Weights of a small model that answers yes/no questions on an image's attributes.
Model: 64-pixel images, encoder activation star_relu, encoder patch size [8, 8], encoder width 256, fusion encoder layers 8, fusion encoder norm rmsnorm, fusion encoder activation relu.
Training: 29700 steps, batches of 128.
Data: trained on photos of arthropod specimens (BIOSCAN-5M), 195000 training examples.
Rows from block 2 of the fusion encoder of a small model that answers yes/no questions on an image's attributes, named by matrix and row number. Rows with one number belong to one neuron. Each number is 50 + 15 x the weight over its row's rms, rounded and kept within 0 to 99. All counts start at 0.
Before each neuron's rows are labels from the 100 texts, of 14976, where the neuron reaches its highest value: "fires on" is the input token at the peak. Only what is clearly more common there than usual is listed. The data: photos of arthropod specimens (BIOSCAN-5M). In brackets: how many of the 100.
# fc1: MLP up (fusion_encoder.blocks.2.mlp.fc1.weight, 384x192), inputs 0-191
# fc2: MLP down (fusion_encoder.blocks.2.mlp.fc2.weight, 192x384, transposed), outputs 0-191

fires on: "class Collembola" (41); "family Entomobryidae" (34); "order Neuroptera" (24)
fc1.36:70 48 40 58 46 44 49 59 56 47 64 41 41 59 44 46 41 20 41 79 64 70 67 46 99 39 68 67 55 45 53 48 15 35 29 41 79 08 52 42 33 54 61 49 69 59 63 62 49 59 62 52 69 49 49 61 45 67 80 46 47 65 37 49 49 57 24 28 56 50 46 69 58 63 26 53 52 86 53 44 48 36 74 26 19 45 89 26 55 59 45 49 55 63 47 51 40 53 49 62 49 49 51 33 56 64 51 61 32 59 45 62 56 58 44 48 40 65 44 50 30 57 29 80 46 39 51 39 37 46 64 68 51 55 44 56 60 62 46 74 32 51 60 59 57 52 67 37 69 56 60 80 51 56 14 37 31 56 52 31 39 67 43 39 45 30 40 19 61 40 53 60 99 49 46 33 47 40 39 79 54 61 51 47 62 37 57 27 38 41 48 61
fc2.36:45 45 27 57 55 21 62 58 49 54 64 38 65 47 61 57 86 59 50 84 21 50 72 63 62 73 79 74 42 36 49 70 55 32 66 51 57 48 48 09 38 62 48 46 72 59 57 79 31 39 61 48 62 69 45 48 73 53 33 76 66 51 18 49 69 65 47 50 61 29 48 63 20 46 34 48 28 43 09 48 33 52 34 42 56 42 52 70 62 20 70 57 18 43 69 76 23 37 33 32 64 53 36 49 90 44 41 51 45 48 59 51 38 42 50 42 69 33 29 32 46 48 67 41 57 53 57 75 46 45 69 45 67 25 46 43 60 51 52 71 59 69 48 52 45 41 41 72 41 64 28 58 38 64 46 45 34 45 53 39 42 38 46 57 68 63 21 38 74 48 43 34 44 57 81 43 44 30 62 65 47 43 54 56 43 43 59 39 49 46 57 48

fires on: "family Heleomyzidae" (19); "family Lepidopsocidae" (13); "order Hemiptera" (10); "order Neuroptera" (9)
fc1.267:70 27 58 38 41 33 59 42 33 49 73 40 46 52 50 64 60 64 57 37 64 44 83 50 86 60 62 52 51 42 77 49 53 58 50 64 53 63 41 50 26 48 44 45 43 38 58 45 56 43 61 63 70 48 49 43 38 31 74 44 19 56 56 36 69 48 44 82 47 65 58 64 18 34 58 72 28 37 32 57 55 61 66 56 17 42 61 57 47 45 56 69 62 44 79 76 42 50 71 38 48 60 40 47 12 46 57 23 53 63 28 47 31 26 47 66 62 47 27 59 45 61 59 21 66 43 84 59 62 72 56 56 60 55 53 56 63 41 38 45 55 53 44 36 58 25 37 74 58 75 36 55 50 63 39 83 47 33 56 38 72 39 33 64 28 39 62 57 46 73 38 64 79 61 51 48 75 56 05 48 47 50 71 43 58 72 60 48 26 66 38 32
fc2.267:65 63 48 51 65 62 31 37 68 48 67 66 56 39 46 53 29 46 57 82 45 34 60 56 51 72 47 69 47 47 65 53 65 55 58 50 43 69 51 66 42 57 36 81 76 48 22 66 63 55 54 57 50 28 85 36 87 44 43 44 74 23 69 55 20 52 49 52 40 44 58 26 52 69 66 28 34 51 45 70 29 27 68 53 57 43 55 25 33 67 57 53 63 48 57 57 30 42 53 45 70 58 56 37 35 74 83 45 51 60 25 58 30 61 22 48 42 70 61 55 45 81 50 70 60 34 26 49 57 22 67 51 51 46 69 45 43 50 34 32 51 48 47 74 28 61 54 61 52 61 50 64 62 49 46 74 29 43 35 24 28 56 18 54 58 28 37 44 84 55 55 56 44 37 39 26 49 51 28 46 58 55 19 34 68 38 51 37 76 40 32 58

fires on: "order Coleoptera" (26); "family Melyridae" (19); "family Cicadellidae" (9); "family Cantharidae" (8)
fc1.346:43 77 35 71 53 37 45 56 49 53 82 45 44 62 47 31 55 40 45 37 50 25 22 67 32 64 63 64 68 30 34 62 44 51 54 61 78 58 64 31 51 61 34 48 46 62 45 55 39 60 50 29 60 40 46 57 70 54 48 35 32 66 71 56 45 41 75 65 28 34 73 39 31 71 49 18 39 23 21 57 63 34 16 42 43 54 77 57 64 37 53 44 49 24 78 39 67 23 56 69 54 45 42 45 41 60 44 59 42 41 21 69 58 25 67 32 33 58 69 30 63 65 32 59 39 40 36 44 55 45 71 44 40 55 48 24 76 30 83 47 59 40 29 49 42 39 75 50 35 44 52 65 54 72 41 32 32 57 53 25 35 42 57 55 36 60 65 57 32 39 55 23 51 54 63 45 68 40 58 56 60 53 55 67 42 64 66 61 23 18 67 71
fc2.346:37 13 48 67 67 39 31 66 35 34 31 66 43 72 49 53 45 31 43 42 86 48 66 40 45 79 44 29 44 51 36 68 51 30 42 33 28 29 48 59 62 63 62 36 33 40 60 66 29 54 33 29 51 47 44 51 80 51 23 63 44 54 68 52 50 50 45 37 53 74 36 76 47 67 43 50 53 64 53 54 66 52 45 69 37 55 41 76 65 30 35 49 36 34 41 39 37 50 60 67 46 26 65 35 46 34 65 44 28 62 70 43 20 58 65 51 73 64 31 61 73 57 46 60 67 70 30 33 45 67 58 69 35 42 58 48 68 46 56 81 56 79 58 58 54 67 70 55 58 71 43 33 55 66 60 44 37 61 27 61 38 56 63 57 19 45 26 41 51 68 71 43 24 24 38 27 66 27 51 65 31 57 66 45 57 57 63 62 24 79 43 44

fires on: "family Throscidae" (40); "order Psocodea" (28)
fc1.18:55 30 39 82 31 55 35 57 57 56 56 63 73 28 49 39 52 59 42 28 31 75 45 57 44 62 61 64 29 73 42 49 35 57 56 51 58 83 30 43 61 32 46 49 52 50 32 39 21 77 56 66 63 72 38 66 67 45 63 63 51 50 56 41 42 74 12 50 32 31 57 60 53 34 60 29 64 46 49 38 47 35 70 21 44 42 23 51 43 42 66 38 37 47 67 40 74 40 44 75 42 49 41 33 50 53 46 43 66 41 46 62 85 35 39 36 72 32 62 57 47 52 48 19 43 68 59 63 56 29 52 37 65 47 52 29 33 37 57 53 54 33 45 53 46 81 40 46 63 47 64 38 43 30 87 47 57 31 39 70 68 48 68 31 48 42 77 40 49 57 32 71 17 42 31 67 56 54 63 37 27 05 29 39 58 34 58 26 63 47 45 48
fc2.18:55 53 61 52 37 42 51 58 56 22 81 37 49 11 50 42 46 25 56 48 60 69 32 58 42 40 69 30 62 44 71 57 32 44 42 39 39 37 60 40 61 75 60 61 80 80 71 41 67 23 34 43 66 44 37 45 18 63 68 49 51 45 36 37 60 33 65 36 43 47 58 66 61 67 34 32 37 56 46 48 43 79 59 69 65 45 35 39 71 23 45 56 25 51 66 47 41 48 58 47 40 58 36 77 63 44 15 55 56 41 38 33 62 47 52 58 48 37 48 54 32 30 61 36 62 63 78 75 43 62 53 57 42 51 83 45 75 45 56 56 63 60 51 71 63 99 66 28 50 44 58 49 58 58 55 50 32 72 61 44 53 71 62 48 48 29 54 47 14 55 60 63 59 46 63 68 56 16 30 57 70 61 61 32 54 50 35 43 74 61 34 36

fires on: "order Coleoptera" (100)
fc1.5:29 40 81 60 48 13 68 96 33 61 44 46 52 47 41 72 27 17 18 53 50 34 47 23 40 29 64 48 62 24 64 38 51 58 41 58 48 50 50 46 18 43 26 52 45 50 73 67 42 68 62 41 56 64 47 71 43 60 46 41 46 47 66 20 45 39 53 45 52 36 42 47 33 42 50 54 24 43 58 46 66 81 50 54 43 55 29 70 57 19 63 76 53 56 99 59 58 56 53 54 47 79 60 58 47 67 26 45 47 61 19 59 36 35 42 53 52 30 66 43 49 45 40 61 60 56 61 78 37 48 49 52 49 45 39 39 53 55 58 34 56 32 25 44 56 70 45 40 78 40 46 48 78 48 70 44 25 49 53 64 51 40 53 66 57 35 62 50 33 51 59 58 69 56 49 47 69 46 64 80 43 28 72 24 46 52 49 61 65 41 75 62
fc2.5:41 46 27 62 45 39 50 60 70 54 58 74 34 49 37 63 60 55 58 66 60 59 60 59 44 42 22 36 45 34 75 48 43 36 57 36 48 63 49 23 33 41 24 34 47 60 54 67 54 62 45 55 54 41 80 51 62 46 52 53 66 46 44 53 26 42 26 24 28 48 26 53 53 61 37 80 54 49 52 36 61 29 57 74 52 51 59 88 65 47 58 71 40 60 46 32 46 57 39 46 54 58 74 37 43 67 16 61 32 38 61 32 30 40 48 65 37 56 45 73 10 38 47 61 49 99 66 22 49 48 46 73 55 35 53 67 46 47 68 50 70 48 47 57 14 57 05 59 71 56 66 58 73 35 45 68 44 40 26 67 54 63 48 70 51 29 40 45 51 68 20 57 42 71 30 75 47 56 67 58 41 58 45 33 73 44 63 57 40 44 56 42

fires on: "class Collembola" (69); "order Thysanoptera" (31)
fc1.309:85 52 52 55 44 45 55 52 40 39 58 31 58 48 29 53 44 43 47 50 41 60 52 75 36 54 60 81 69 68 36 57 71 44 11 40 65 32 40 52 42 66 52 07 54 38 48 46 50 69 47 42 57 49 55 46 93 75 42 54 57 54 43 48 50 53 49 63 31 75 45 49 46 56 63 47 66 54 57 49 41 20 35 28 56 28 46 42 60 33 43 35 77 60 53 48 38 48 48 80 66 43 32 73 68 22 43 65 16 62 49 61 40 40 64 44 41 44 11 35 33 66 48 64 71 22 51 50 36 55 68 67 40 49 77 30 61 68 30 46 30 30 41 60 19 44 41 47 32 50 65 60 66 50 31 34 37 57 43 58 48 58 71 52 36 53 58 46 50 22 48 46 96 29 51 64 61 49 71 58 22 33 40 33 57 48 37 25 55 29 42 53
fc2.309:58 63 35 63 64 49 46 26 46 47 51 67 54 34 53 63 60 50 53 32 68 60 26 63 20 04 65 50 20 50 61 49 36 58 52 39 56 42 52 51 73 51 48 71 62 64 41 48 31 49 54 29 36 53 45 48 42 51 48 59 46 60 60 41 57 54 21 13 82 43 09 71 40 58 43 48 33 47 21 45 35 55 48 46 33 54 64 28 42 31 75 49 53 55 49 65 39 55 59 64 63 42 39 44 38 00 35 56 52 43 19 62 42 38 51 56 45 64 58 67 12 36 55 44 36 65 65 40 34 50 56 43 55 48 34 50 61 49 61 64 47 29 48 32 59 51 83 65 54 52 57 57 39 51 51 35 02 50 41 48 49 54 33 55 69 60 58 33 50 39 34 36 62 49 45 47 78 34 19 51 32 42 87 41 45 33 53 70 34 48 49 89

fires on: "class Collembola" (35); "order Entomobryomorpha" (27); "order Symphypleona" (18); "order Trombidiformes" (17)
fc1.130:43 54 46 24 53 77 40 51 60 20 44 52 50 42 41 66 57 54 54 40 62 28 62 98 59 50 67 74 47 56 77 43 31 42 19 52 37 37 57 50 66 52 35 39 66 48 35 72 37 43 35 54 47 79 53 36 64 52 44 62 39 65 59 71 51 30 37 28 71 25 75 58 47 59 53 35 46 25 48 76 55 24 37 36 63 41 63 50 93 41 47 46 49 74 46 33 45 14 37 54 63 20 49 58 60 41 42 54 29 30 25 23 59 37 68 66 78 57 42 63 50 47 44 38 73 71 44 55 43 27 33 47 34 78 61 40 39 52 15 45 87 48 66 53 35 50 47 59 46 65 48 68 26 51 73 50 56 66 46 53 53 28 55 43 48 65 70 38 79 52 52 48 32 44 69 27 51 44 60 35 44 38 53 39 43 51 54 66 51 54 49 55
fc2.130:50 47 45 25 46 45 32 24 38 48 60 40 59 34 60 50 50 32 40 57 45 62 39 47 61 51 56 02 41 50 79 56 44 61 46 60 46 52 45 46 48 28 65 61 60 49 48 18 76 99 26 30 30 53 49 28 53 45 53 29 65 66 56 65 65 66 55 42 48 47 47 42 33 52 40 71 78 42 49 55 54 71 40 19 37 60 60 71 45 54 22 31 56 61 45 70 41 74 34 63 54 21 27 40 58 36 19 64 61 43 49 77 49 43 30 53 50 48 56 72 66 34 26 32 40 46 87 65 46 73 43 54 57 57 33 86 65 63 46 31 32 36 47 38 64 57 69 67 38 51 49 34 49 64 27 46 32 37 32 50 62 30 20 56 65 44 54 71 39 61 50 45 59 44 65 48 34 42 42 35 42 37 51 63 32 58 56 20 43 45 59 47

fires on: "family Throscidae" (49); "family Agromyzidae" (24); "family Ptinidae" (14); "family Milichiidae" (9)
fc1.188:54 56 42 65 45 65 46 35 69 26 55 47 55 43 39 56 80 53 44 49 52 72 25 30 70 78 24 57 61 20 60 38 25 82 65 33 31 43 69 59 62 53 46 37 49 24 53 50 53 47 13 51 39 65 46 91 71 41 23 42 44 30 31 44 28 50 48 34 56 44 52 61 51 50 49 28 43 39 42 84 43 30 37 34 48 52 45 49 72 56 55 64 35 36 52 23 67 61 46 55 51 43 33 68 53 40 35 57 40 58 72 56 45 46 59 64 49 67 40 32 23 61 35 38 27 34 60 64 52 58 53 53 61 54 77 35 58 58 44 61 57 59 64 41 27 84 83 69 43 33 66 83 64 49 48 66 43 31 38 68 52 23 55 45 58 57 30 37 54 64 23 52 64 47 30 77 48 33 50 73 36 42 27 58 54 54 44 18 44 57 45 37
fc2.188:17 63 63 52 46 38 56 58 38 18 47 58 71 13 74 42 26 30 51 61 61 61 41 26 56 64 59 44 25 38 59 42 67 52 36 36 53 41 41 47 15 59 51 54 48 30 52 49 58 65 69 57 26 31 60 37 47 32 43 40 63 62 72 27 31 52 38 34 48 41 65 43 35 46 50 60 44 53 40 45 53 24 57 93 64 46 44 36 59 61 19 74 67 49 29 49 32 21 65 14 45 42 32 73 74 65 69 49 30 59 29 84 34 41 70 43 58 61 44 55 44 67 67 49 51 25 34 87 52 50 35 51 45 44 54 36 60 46 51 62 69 59 60 31 47 75 46 76 40 50 40 69 65 49 56 21 50 52 50 55 30 50 63 60 56 18 59 57 45 21 57 30 48 31 57 69 42 21 69 51 54 40 45 53 46 50 36 53 65 44 50 53

fires on: "class Collembola" (60); "class Arachnida" (9); "family Erythraeidae" (8)
fc1.329:78 55 45 44 34 67 71 58 37 43 64 31 37 56 67 74 60 44 48 46 40 46 61 63 47 47 41 32 70 27 31 50 62 24 56 42 29 51 62 24 53 43 73 63 35 69 68 26 39 56 21 37 65 41 42 37 91 49 48 69 48 60 40 31 42 65 32 39 65 69 42 52 57 45 52 48 39 35 59 48 22 27 57 61 68 76 49 48 69 71 66 29 66 25 37 41 15 48 69 59 40 32 52 43 29 52 27 44 43 44 62 69 36 64 47 48 54 36 27 35 32 35 43 64 63 53 78 53 54 49 61 76 44 45 42 61 58 40 27 58 06 61 43 34 34 32 37 38 82 40 41 61 46 35 49 38 61 77 40 52 48 34 40 60 35 44 55 30 67 61 61 61 85 65 46 49 59 50 44 45 45 57 23 42 69 33 47 71 48 24 26 44
fc2.329:68 51 38 44 67 52 67 06 40 42 33 38 48 41 65 30 53 46 43 36 41 59 59 56 19 17 74 52 36 39 63 64 60 54 61 64 68 67 40 31 58 42 55 94 39 56 45 72 38 94 43 39 55 38 50 48 52 33 65 57 59 44 38 66 84 23 35 58 33 58 32 54 20 52 53 59 44 43 72 60 35 43 40 21 54 56 33 72 51 42 32 22 51 46 27 74 45 51 41 65 42 20 25 78 51 30 50 43 42 43 51 72 43 48 50 32 79 30 43 63 39 33 52 51 34 60 40 56 53 68 53 40 63 45 42 47 28 50 33 59 57 42 47 42 50 42 69 74 48 67 41 27 52 45 74 38 41 58 59 52 26 47 47 54 22 68 41 29 82 53 49 33 56 43 47 38 49 53 40 44 56 44 26 72 33 33 42 30 45 33 79 45

fires on: "order Coleoptera" (99)
fc1.218:59 68 44 30 34 63 45 51 74 65 28 25 68 64 23 45 45 45 46 62 33 53 58 59 13 33 52 69 35 70 60 20 26 42 35 34 35 41 35 56 33 69 51 43 46 34 35 45 53 63 24 57 38 56 76 44 42 46 36 64 53 60 51 49 49 61 32 54 45 61 80 66 43 35 57 52 59 53 51 57 32 49 19 68 61 48 34 55 80 52 38 69 36 31 59 61 47 56 55 11 39 77 34 43 44 44 40 21 44 73 47 38 56 54 41 43 29 30 16 25 57 35 41 48 72 40 36 53 74 29 50 57 59 35 42 52 50 48 47 51 53 38 41 40 40 55 63 58 48 63 43 42 42 31 58 86 35 27 45 67 66 33 55 43 52 29 67 31 64 34 64 76 24 32 68 15 72 35 51 48 37 46 32 46 20 61 70 52 52 24 38 44
fc2.218:28 75 43 74 50 76 16 49 46 39 63 62 47 31 45 68 58 44 51 63 48 31 51 80 51 54 58 47 44 43 36 42 55 43 52 56 48 47 54 44 46 26 48 57 35 55 62 41 69 85 83 74 60 57 47 46 69 34 31 50 46 49 50 35 56 79 46 35 52 02 49 26 65 53 99 43 45 52 52 15 41 79 26 48 66 45 43 54 29 51 43 36 46 43 58 31 29 69 51 42 52 58 35 55 51 39 66 42 46 39 45 72 28 44 63 67 28 61 73 52 53 37 56 43 51 47 61 47 48 41 15 45 45 53 39 81 38 48 73 64 36 42 59 44 49 52 49 52 67 52 55 59 49 73 55 99 28 49 61 53 42 52 53 67 84 83 67 44 65 63 52 51 54 59 56 59 57 49 31 36 37 56 80 34 49 62 59 47 51 54 55 24

fires on: "order Coleoptera" (30); "family Coccinellidae" (9); "family Chrysomelidae" (8)
fc1.120:15 70 32 28 40 45 51 44 56 54 61 35 46 70 50 48 45 54 57 51 65 69 59 38 55 41 43 56 45 28 25 44 36 46 51 32 56 55 67 29 51 47 41 35 55 22 51 69 57 29 38 50 57 64 38 39 40 53 73 69 57 59 53 39 81 52 76 60 57 65 53 54 62 38 54 16 68 38 44 33 39 27 48 45 58 63 50 40 60 29 68 59 67 21 77 31 58 66 75 53 52 52 44 59 30 47 56 34 45 63 29 52 48 41 69 46 64 52 66 14 61 61 80 90 55 52 46 47 38 56 58 39 52 35 59 47 25 58 65 36 55 27 93 57 70 73 69 51 53 02 47 43 40 42 60 56 34 65 24 56 33 42 39 51 38 64 62 58 39 71 56 33 42 46 37 42 61 09 47 25 64 36 46 25 62 56 39 48 29 34 66 54
fc2.120:64 66 72 88 28 53 47 12 62 46 63 77 50 14 66 51 24 60 48 63 46 70 50 48 39 45 30 62 76 60 60 50 73 52 59 38 39 49 47 31 48 58 49 36 27 49 43 42 54 27 48 53 37 43 41 36 90 49 59 58 53 56 56 44 44 41 48 60 67 66 56 22 46 69 13 31 83 48 36 47 45 45 25 77 29 58 57 29 62 38 47 69 57 47 48 62 54 32 68 47 47 62 59 73 55 57 66 40 41 32 43 44 29 60 51 43 45 53 42 48 51 78 42 42 54 49 67 67 56 64 53 31 56 52 54 68 41 42 60 60 32 56 45 44 20 40 65 61 24 40 75 61 86 49 41 33 72 56 66 67 33 56 42 41 51 00 51 44 35 31 42 33 50 45 62 40 49 30 50 64 48 56 47 83 54 26 51 46 40 44 52 66

fires on: "order Coleoptera" (85); "family Flatidae" (10)
fc1.156:62 72 31 37 53 47 36 65 20 48 83 42 49 50 49 45 43 39 34 68 55 44 81 61 53 32 68 81 27 36 47 39 56 45 35 37 45 40 51 60 64 51 23 39 56 53 28 52 59 52 49 52 48 49 76 42 50 51 19 36 49 63 48 39 66 41 37 63 69 27 42 64 52 34 36 36 87 46 36 36 31 55 53 53 62 59 63 46 61 69 42 40 43 44 33 61 39 73 64 27 47 43 45 18 37 36 44 49 46 66 85 53 56 43 40 40 44 65 52 49 36 43 90 21 60 51 49 33 68 27 26 61 45 62 07 78 46 43 60 34 58 63 35 36 50 56 33 52 49 62 41 38 53 29 44 80 61 55 67 63 39 45 60 55 45 52 27 57 68 25 55 50 23 41 53 54 84 53 34 30 39 38 32 50 74 18 36 28 61 25 56 41
fc2.156:50 48 27 49 75 44 50 26 64 75 55 48 64 53 60 59 15 53 46 48 54 77 42 52 43 42 33 48 60 37 46 56 45 72 55 30 31 41 64 39 51 68 27 83 41 46 83 46 74 76 39 51 64 59 65 45 77 37 36 54 45 49 48 52 26 49 52 49 75 52 17 37 72 43 87 61 69 50 33 44 53 50 37 58 33 65 43 52 69 43 60 36 28 46 50 27 09 27 60 78 54 57 45 24 63 49 52 35 60 50 49 47 57 63 66 55 58 49 60 02 17 44 61 38 47 43 67 53 54 51 59 57 41 49 08 73 42 53 43 45 39 39 49 51 65 63 28 30 74 43 51 49 34 63 47 60 26 52 35 30 39 49 41 59 47 40 52 57 69 80 43 55 62 64 31 60 41 25 54 64 64 45 24 35 21 60 58 57 29 49 41 52

fires on: "order Coleoptera" (44); "family Curculionidae" (31); "order Hemiptera" (11)
fc1.54:26 58 67 55 55 73 52 58 62 26 57 45 62 51 48 70 50 61 26 34 26 49 57 41 32 36 62 68 46 35 55 48 42 81 20 38 54 67 43 11 40 51 65 53 26 28 54 34 60 66 55 97 90 62 36 24 24 02 28 58 71 41 42 48 50 35 43 52 63 40 62 62 49 50 43 28 55 45 53 62 63 66 43 41 60 34 54 54 56 65 25 72 68 47 49 72 82 56 49 74 51 35 52 65 56 32 54 46 44 57 32 51 55 50 69 57 30 44 53 29 78 59 86 54 62 70 39 53 69 44 47 44 27 55 45 66 49 52 52 46 55 55 31 66 59 52 56 22 56 64 43 64 65 60 49 27 26 40 65 24 35 33 45 52 54 64 47 36 60 54 39 56 48 34 32 62 34 67 40 53 42 67 62 76 63 57 34 46 35 56 37 65
fc2.54:57 39 37 73 52 15 53 51 42 46 44 85 68 88 40 47 52 40 35 27 64 37 58 62 44 39 37 62 62 46 54 76 45 54 49 48 78 50 40 62 47 67 38 57 76 54 37 59 59 48 37 37 44 46 50 29 64 59 57 57 47 49 32 51 65 69 59 31 41 43 53 40 67 47 25 59 67 52 93 57 33 42 60 46 64 50 48 42 88 24 49 25 52 48 53 50 78 35 59 41 42 37 23 32 80 63 52 49 46 40 32 58 16 12 36 39 53 55 43 74 39 59 54 43 37 32 57 35 50 70 58 42 56 34 59 52 31 69 74 55 45 48 42 46 63 21 40 51 72 43 61 87 44 26 50 51 44 64 60 50 64 74 56 47 47 39 49 34 43 49 44 66 36 29 49 13 57 35 59 73 33 56 56 17 26 46 52 68 69 59 41 25

fires on: "order Coleoptera" (68)
fc1.304:33 49 51 42 63 71 64 33 62 55 53 56 58 45 69 64 54 65 50 65 34 31 64 47 48 42 58 60 55 50 72 46 53 30 38 67 53 45 52 38 51 58 53 38 30 26 58 56 39 40 47 27 60 21 02 60 60 20 61 47 47 29 47 66 57 45 36 61 59 63 66 37 34 34 65 43 68 43 54 57 62 57 47 52 49 59 55 05 38 39 71 61 56 31 34 35 68 52 63 49 58 31 45 61 51 61 43 31 40 70 56 63 85 61 39 56 65 33 49 23 43 37 37 10 65 57 74 55 44 39 33 29 80 54 85 58 60 29 47 66 39 46 92 56 52 50 49 59 34 27 55 44 34 39 54 52 43 55 91 62 47 46 56 25 53 64 32 51 58 23 44 40 58 40 65 62 75 52 51 48 41 06 70 37 63 35 44 74 43 32 51 58
fc2.304:32 42 52 31 58 61 60 42 60 69 36 53 59 19 52 69 51 65 59 57 34 46 68 53 63 45 56 67 55 43 67 23 46 55 41 36 53 31 52 80 51 45 59 51 48 55 63 40 42 48 40 56 66 56 56 68 48 41 52 52 63 66 59 44 68 58 38 74 56 19 50 71 61 54 69 58 47 46 49 15 52 57 55 60 77 44 46 59 51 64 53 43 43 58 43 48 70 54 59 62 61 59 41 68 49 43 60 39 32 46 66 72 65 41 56 46 53 30 29 71 39 56 29 21 74 08 28 43 53 49 68 39 77 60 47 57 43 46 13 64 49 48 58 48 53 44 39 78 79 05 57 19 35 23 51 62 44 69 39 23 51 48 17 66 46 32 51 56 46 79 56 57 63 39 61 20 56 59 49 48 02 21 61 74 47 43 61 29 52 42 74 63

fires on: "family Heleomyzidae" (29); "family Agromyzidae" (26); "family Sarcophagidae" (9); "family Eulophidae" (9)
fc1.318:41 52 56 57 82 56 09 46 53 68 40 53 77 44 53 43 72 43 74 51 64 29 49 84 37 37 58 68 39 46 92 66 70 26 55 34 63 70 68 81 49 33 45 51 35 45 51 60 19 52 48 53 42 38 50 74 48 41 36 70 42 50 58 70 37 51 51 38 28 51 48 70 20 53 27 37 37 49 64 44 49 67 36 61 54 62 64 22 69 40 54 63 49 43 63 34 61 53 58 52 49 63 81 45 58 54 57 53 50 57 33 31 40 46 54 74 61 60 44 82 55 40 40 48 27 70 72 78 42 35 36 65 58 73 62 57 42 48 51 61 39 35 56 46 15 57 50 28 45 66 29 46 61 52 71 62 32 76 59 59 41 40 51 42 71 37 31 74 51 30 59 24 55 28 59 61 23 39 31 70 54 59 39 58 68 70 73 48 46 37 30 43
fc2.318:55 11 65 36 49 37 45 31 43 64 36 65 55 45 50 46 37 51 35 31 77 67 38 61 34 17 27 34 63 56 69 45 33 40 37 35 65 32 60 39 57 46 58 21 38 74 39 66 45 51 29 34 52 60 82 72 53 48 54 44 56 61 52 31 56 63 60 68 58 67 77 45 59 64 62 62 30 45 51 56 06 56 44 31 39 62 56 62 85 59 43 73 43 59 03 52 22 52 57 61 55 50 38 53 61 34 60 68 71 48 47 56 28 66 38 63 51 57 40 47 72 59 35 46 54 59 45 62 53 61 34 56 43 38 72 63 65 55 49 61 39 58 52 36 23 42 37 57 32 53 19 37 57 57 62 49 44 48 51 48 30 51 64 52 25 63 60 31 34 53 38 71 69 72 27 77 70 75 80 54 40 35 48 63 57 55 40 18 27 66 40 52

fires on: "class Collembola" (18); "family Agromyzidae" (12); "order Entomobryomorpha" (11); "family Coniopterygidae" (10)
fc1.296:48 33 47 47 71 55 47 53 60 46 39 61 67 41 85 47 53 73 54 47 63 43 74 52 59 35 55 57 53 70 40 26 35 47 63 46 75 51 46 49 23 49 58 40 61 45 59 52 21 66 59 28 43 43 52 30 54 60 50 34 45 37 27 54 79 47 40 69 76 61 55 57 31 56 36 54 40 55 25 42 48 50 35 27 41 49 59 69 66 48 34 56 56 57 56 18 32 52 51 49 45 39 46 48 53 38 71 57 34 48 58 35 30 47 60 67 51 27 40 58 32 29 67 52 45 77 41 47 43 65 71 34 39 50 46 66 77 35 35 58 49 37 72 52 50 55 49 47 20 89 38 40 61 30 52 47 31 26 58 61 36 45 55 46 36 63 66 63 42 42 45 71 61 70 58 40 45 39 41 61 38 99 59 36 85 43 47 20 54 53 35 57
fc2.296:49 13 44 35 58 65 26 19 69 64 61 16 45 44 48 57 47 37 44 48 55 55 37 45 70 53 81 63 65 28 61 34 53 54 35 59 35 45 47 30 43 53 61 70 52 96 31 92 47 23 33 37 60 38 52 67 81 59 47 47 63 38 54 54 30 36 47 22 59 67 50 63 43 21 56 48 42 54 52 75 59 68 62 73 44 51 52 59 18 41 37 45 43 55 50 56 35 51 75 43 77 65 65 75 70 53 52 47 50 51 31 33 69 54 54 48 54 19 58 61 61 51 48 60 62 54 57 44 47 28 39 47 42 55 68 38 30 45 66 72 59 50 42 58 63 42 96 16 58 64 65 37 60 46 57 33 37 44 49 23 48 55 49 55 39 63 52 34 33 55 41 99 39 33 58 42 47 47 61 40 30 44 40 54 46 40 49 53 33 46 49 45

fires on: "class Collembola" (61); "order Entomobryomorpha" (32)
fc1.131:38 54 79 65 49 29 32 34 29 35 55 37 60 31 44 56 49 36 30 54 52 63 30 17 21 27 60 48 47 43 43 66 53 31 49 27 51 37 46 53 38 30 52 52 21 65 38 45 63 57 53 42 49 79 45 59 77 11 80 39 39 28 23 40 29 54 35 55 35 47 27 51 52 42 58 39 61 54 48 23 37 20 65 23 29 36 61 45 52 38 37 59 60 56 48 40 42 58 34 63 90 38 50 67 44 53 46 36 51 46 69 28 38 56 59 48 62 36 32 67 68 15 72 50 44 56 65 64 20 80 63 68 51 19 65 42 35 36 37 57 58 59 86 61 53 33 52 35 48 59 32 54 47 56 48 61 38 29 51 27 58 31 54 48 38 37 45 58 62 36 49 20 67 65 64 42 45 37 44 37 29 55 64 48 45 29 63 44 53 53 59 69
fc2.131:39 60 27 52 57 64 55 65 61 55 29 47 41 41 43 63 60 43 48 51 64 67 14 96 52 50 47 68 59 38 31 39 52 43 44 71 53 62 42 97 44 73 53 37 51 45 51 69 41 28 32 49 38 53 63 54 61 41 46 60 59 14 26 39 67 47 37 55 67 67 32 66 41 42 43 65 33 49 65 71 47 58 46 56 35 50 43 51 48 42 53 37 63 55 50 51 23 45 52 51 56 47 77 43 48 50 72 35 39 47 34 60 60 61 23 65 99 65 52 46 39 53 00 64 63 42 40 49 49 31 42 50 44 48 74 71 44 70 04 54 54 52 44 66 74 32 53 55 87 37 59 44 44 51 53 72 44 59 48 63 65 60 60 46 32 69 31 59 53 56 52 37 25 61 43 71 56 28 49 36 66 72 65 53 38 43 39 32 66 15 57 52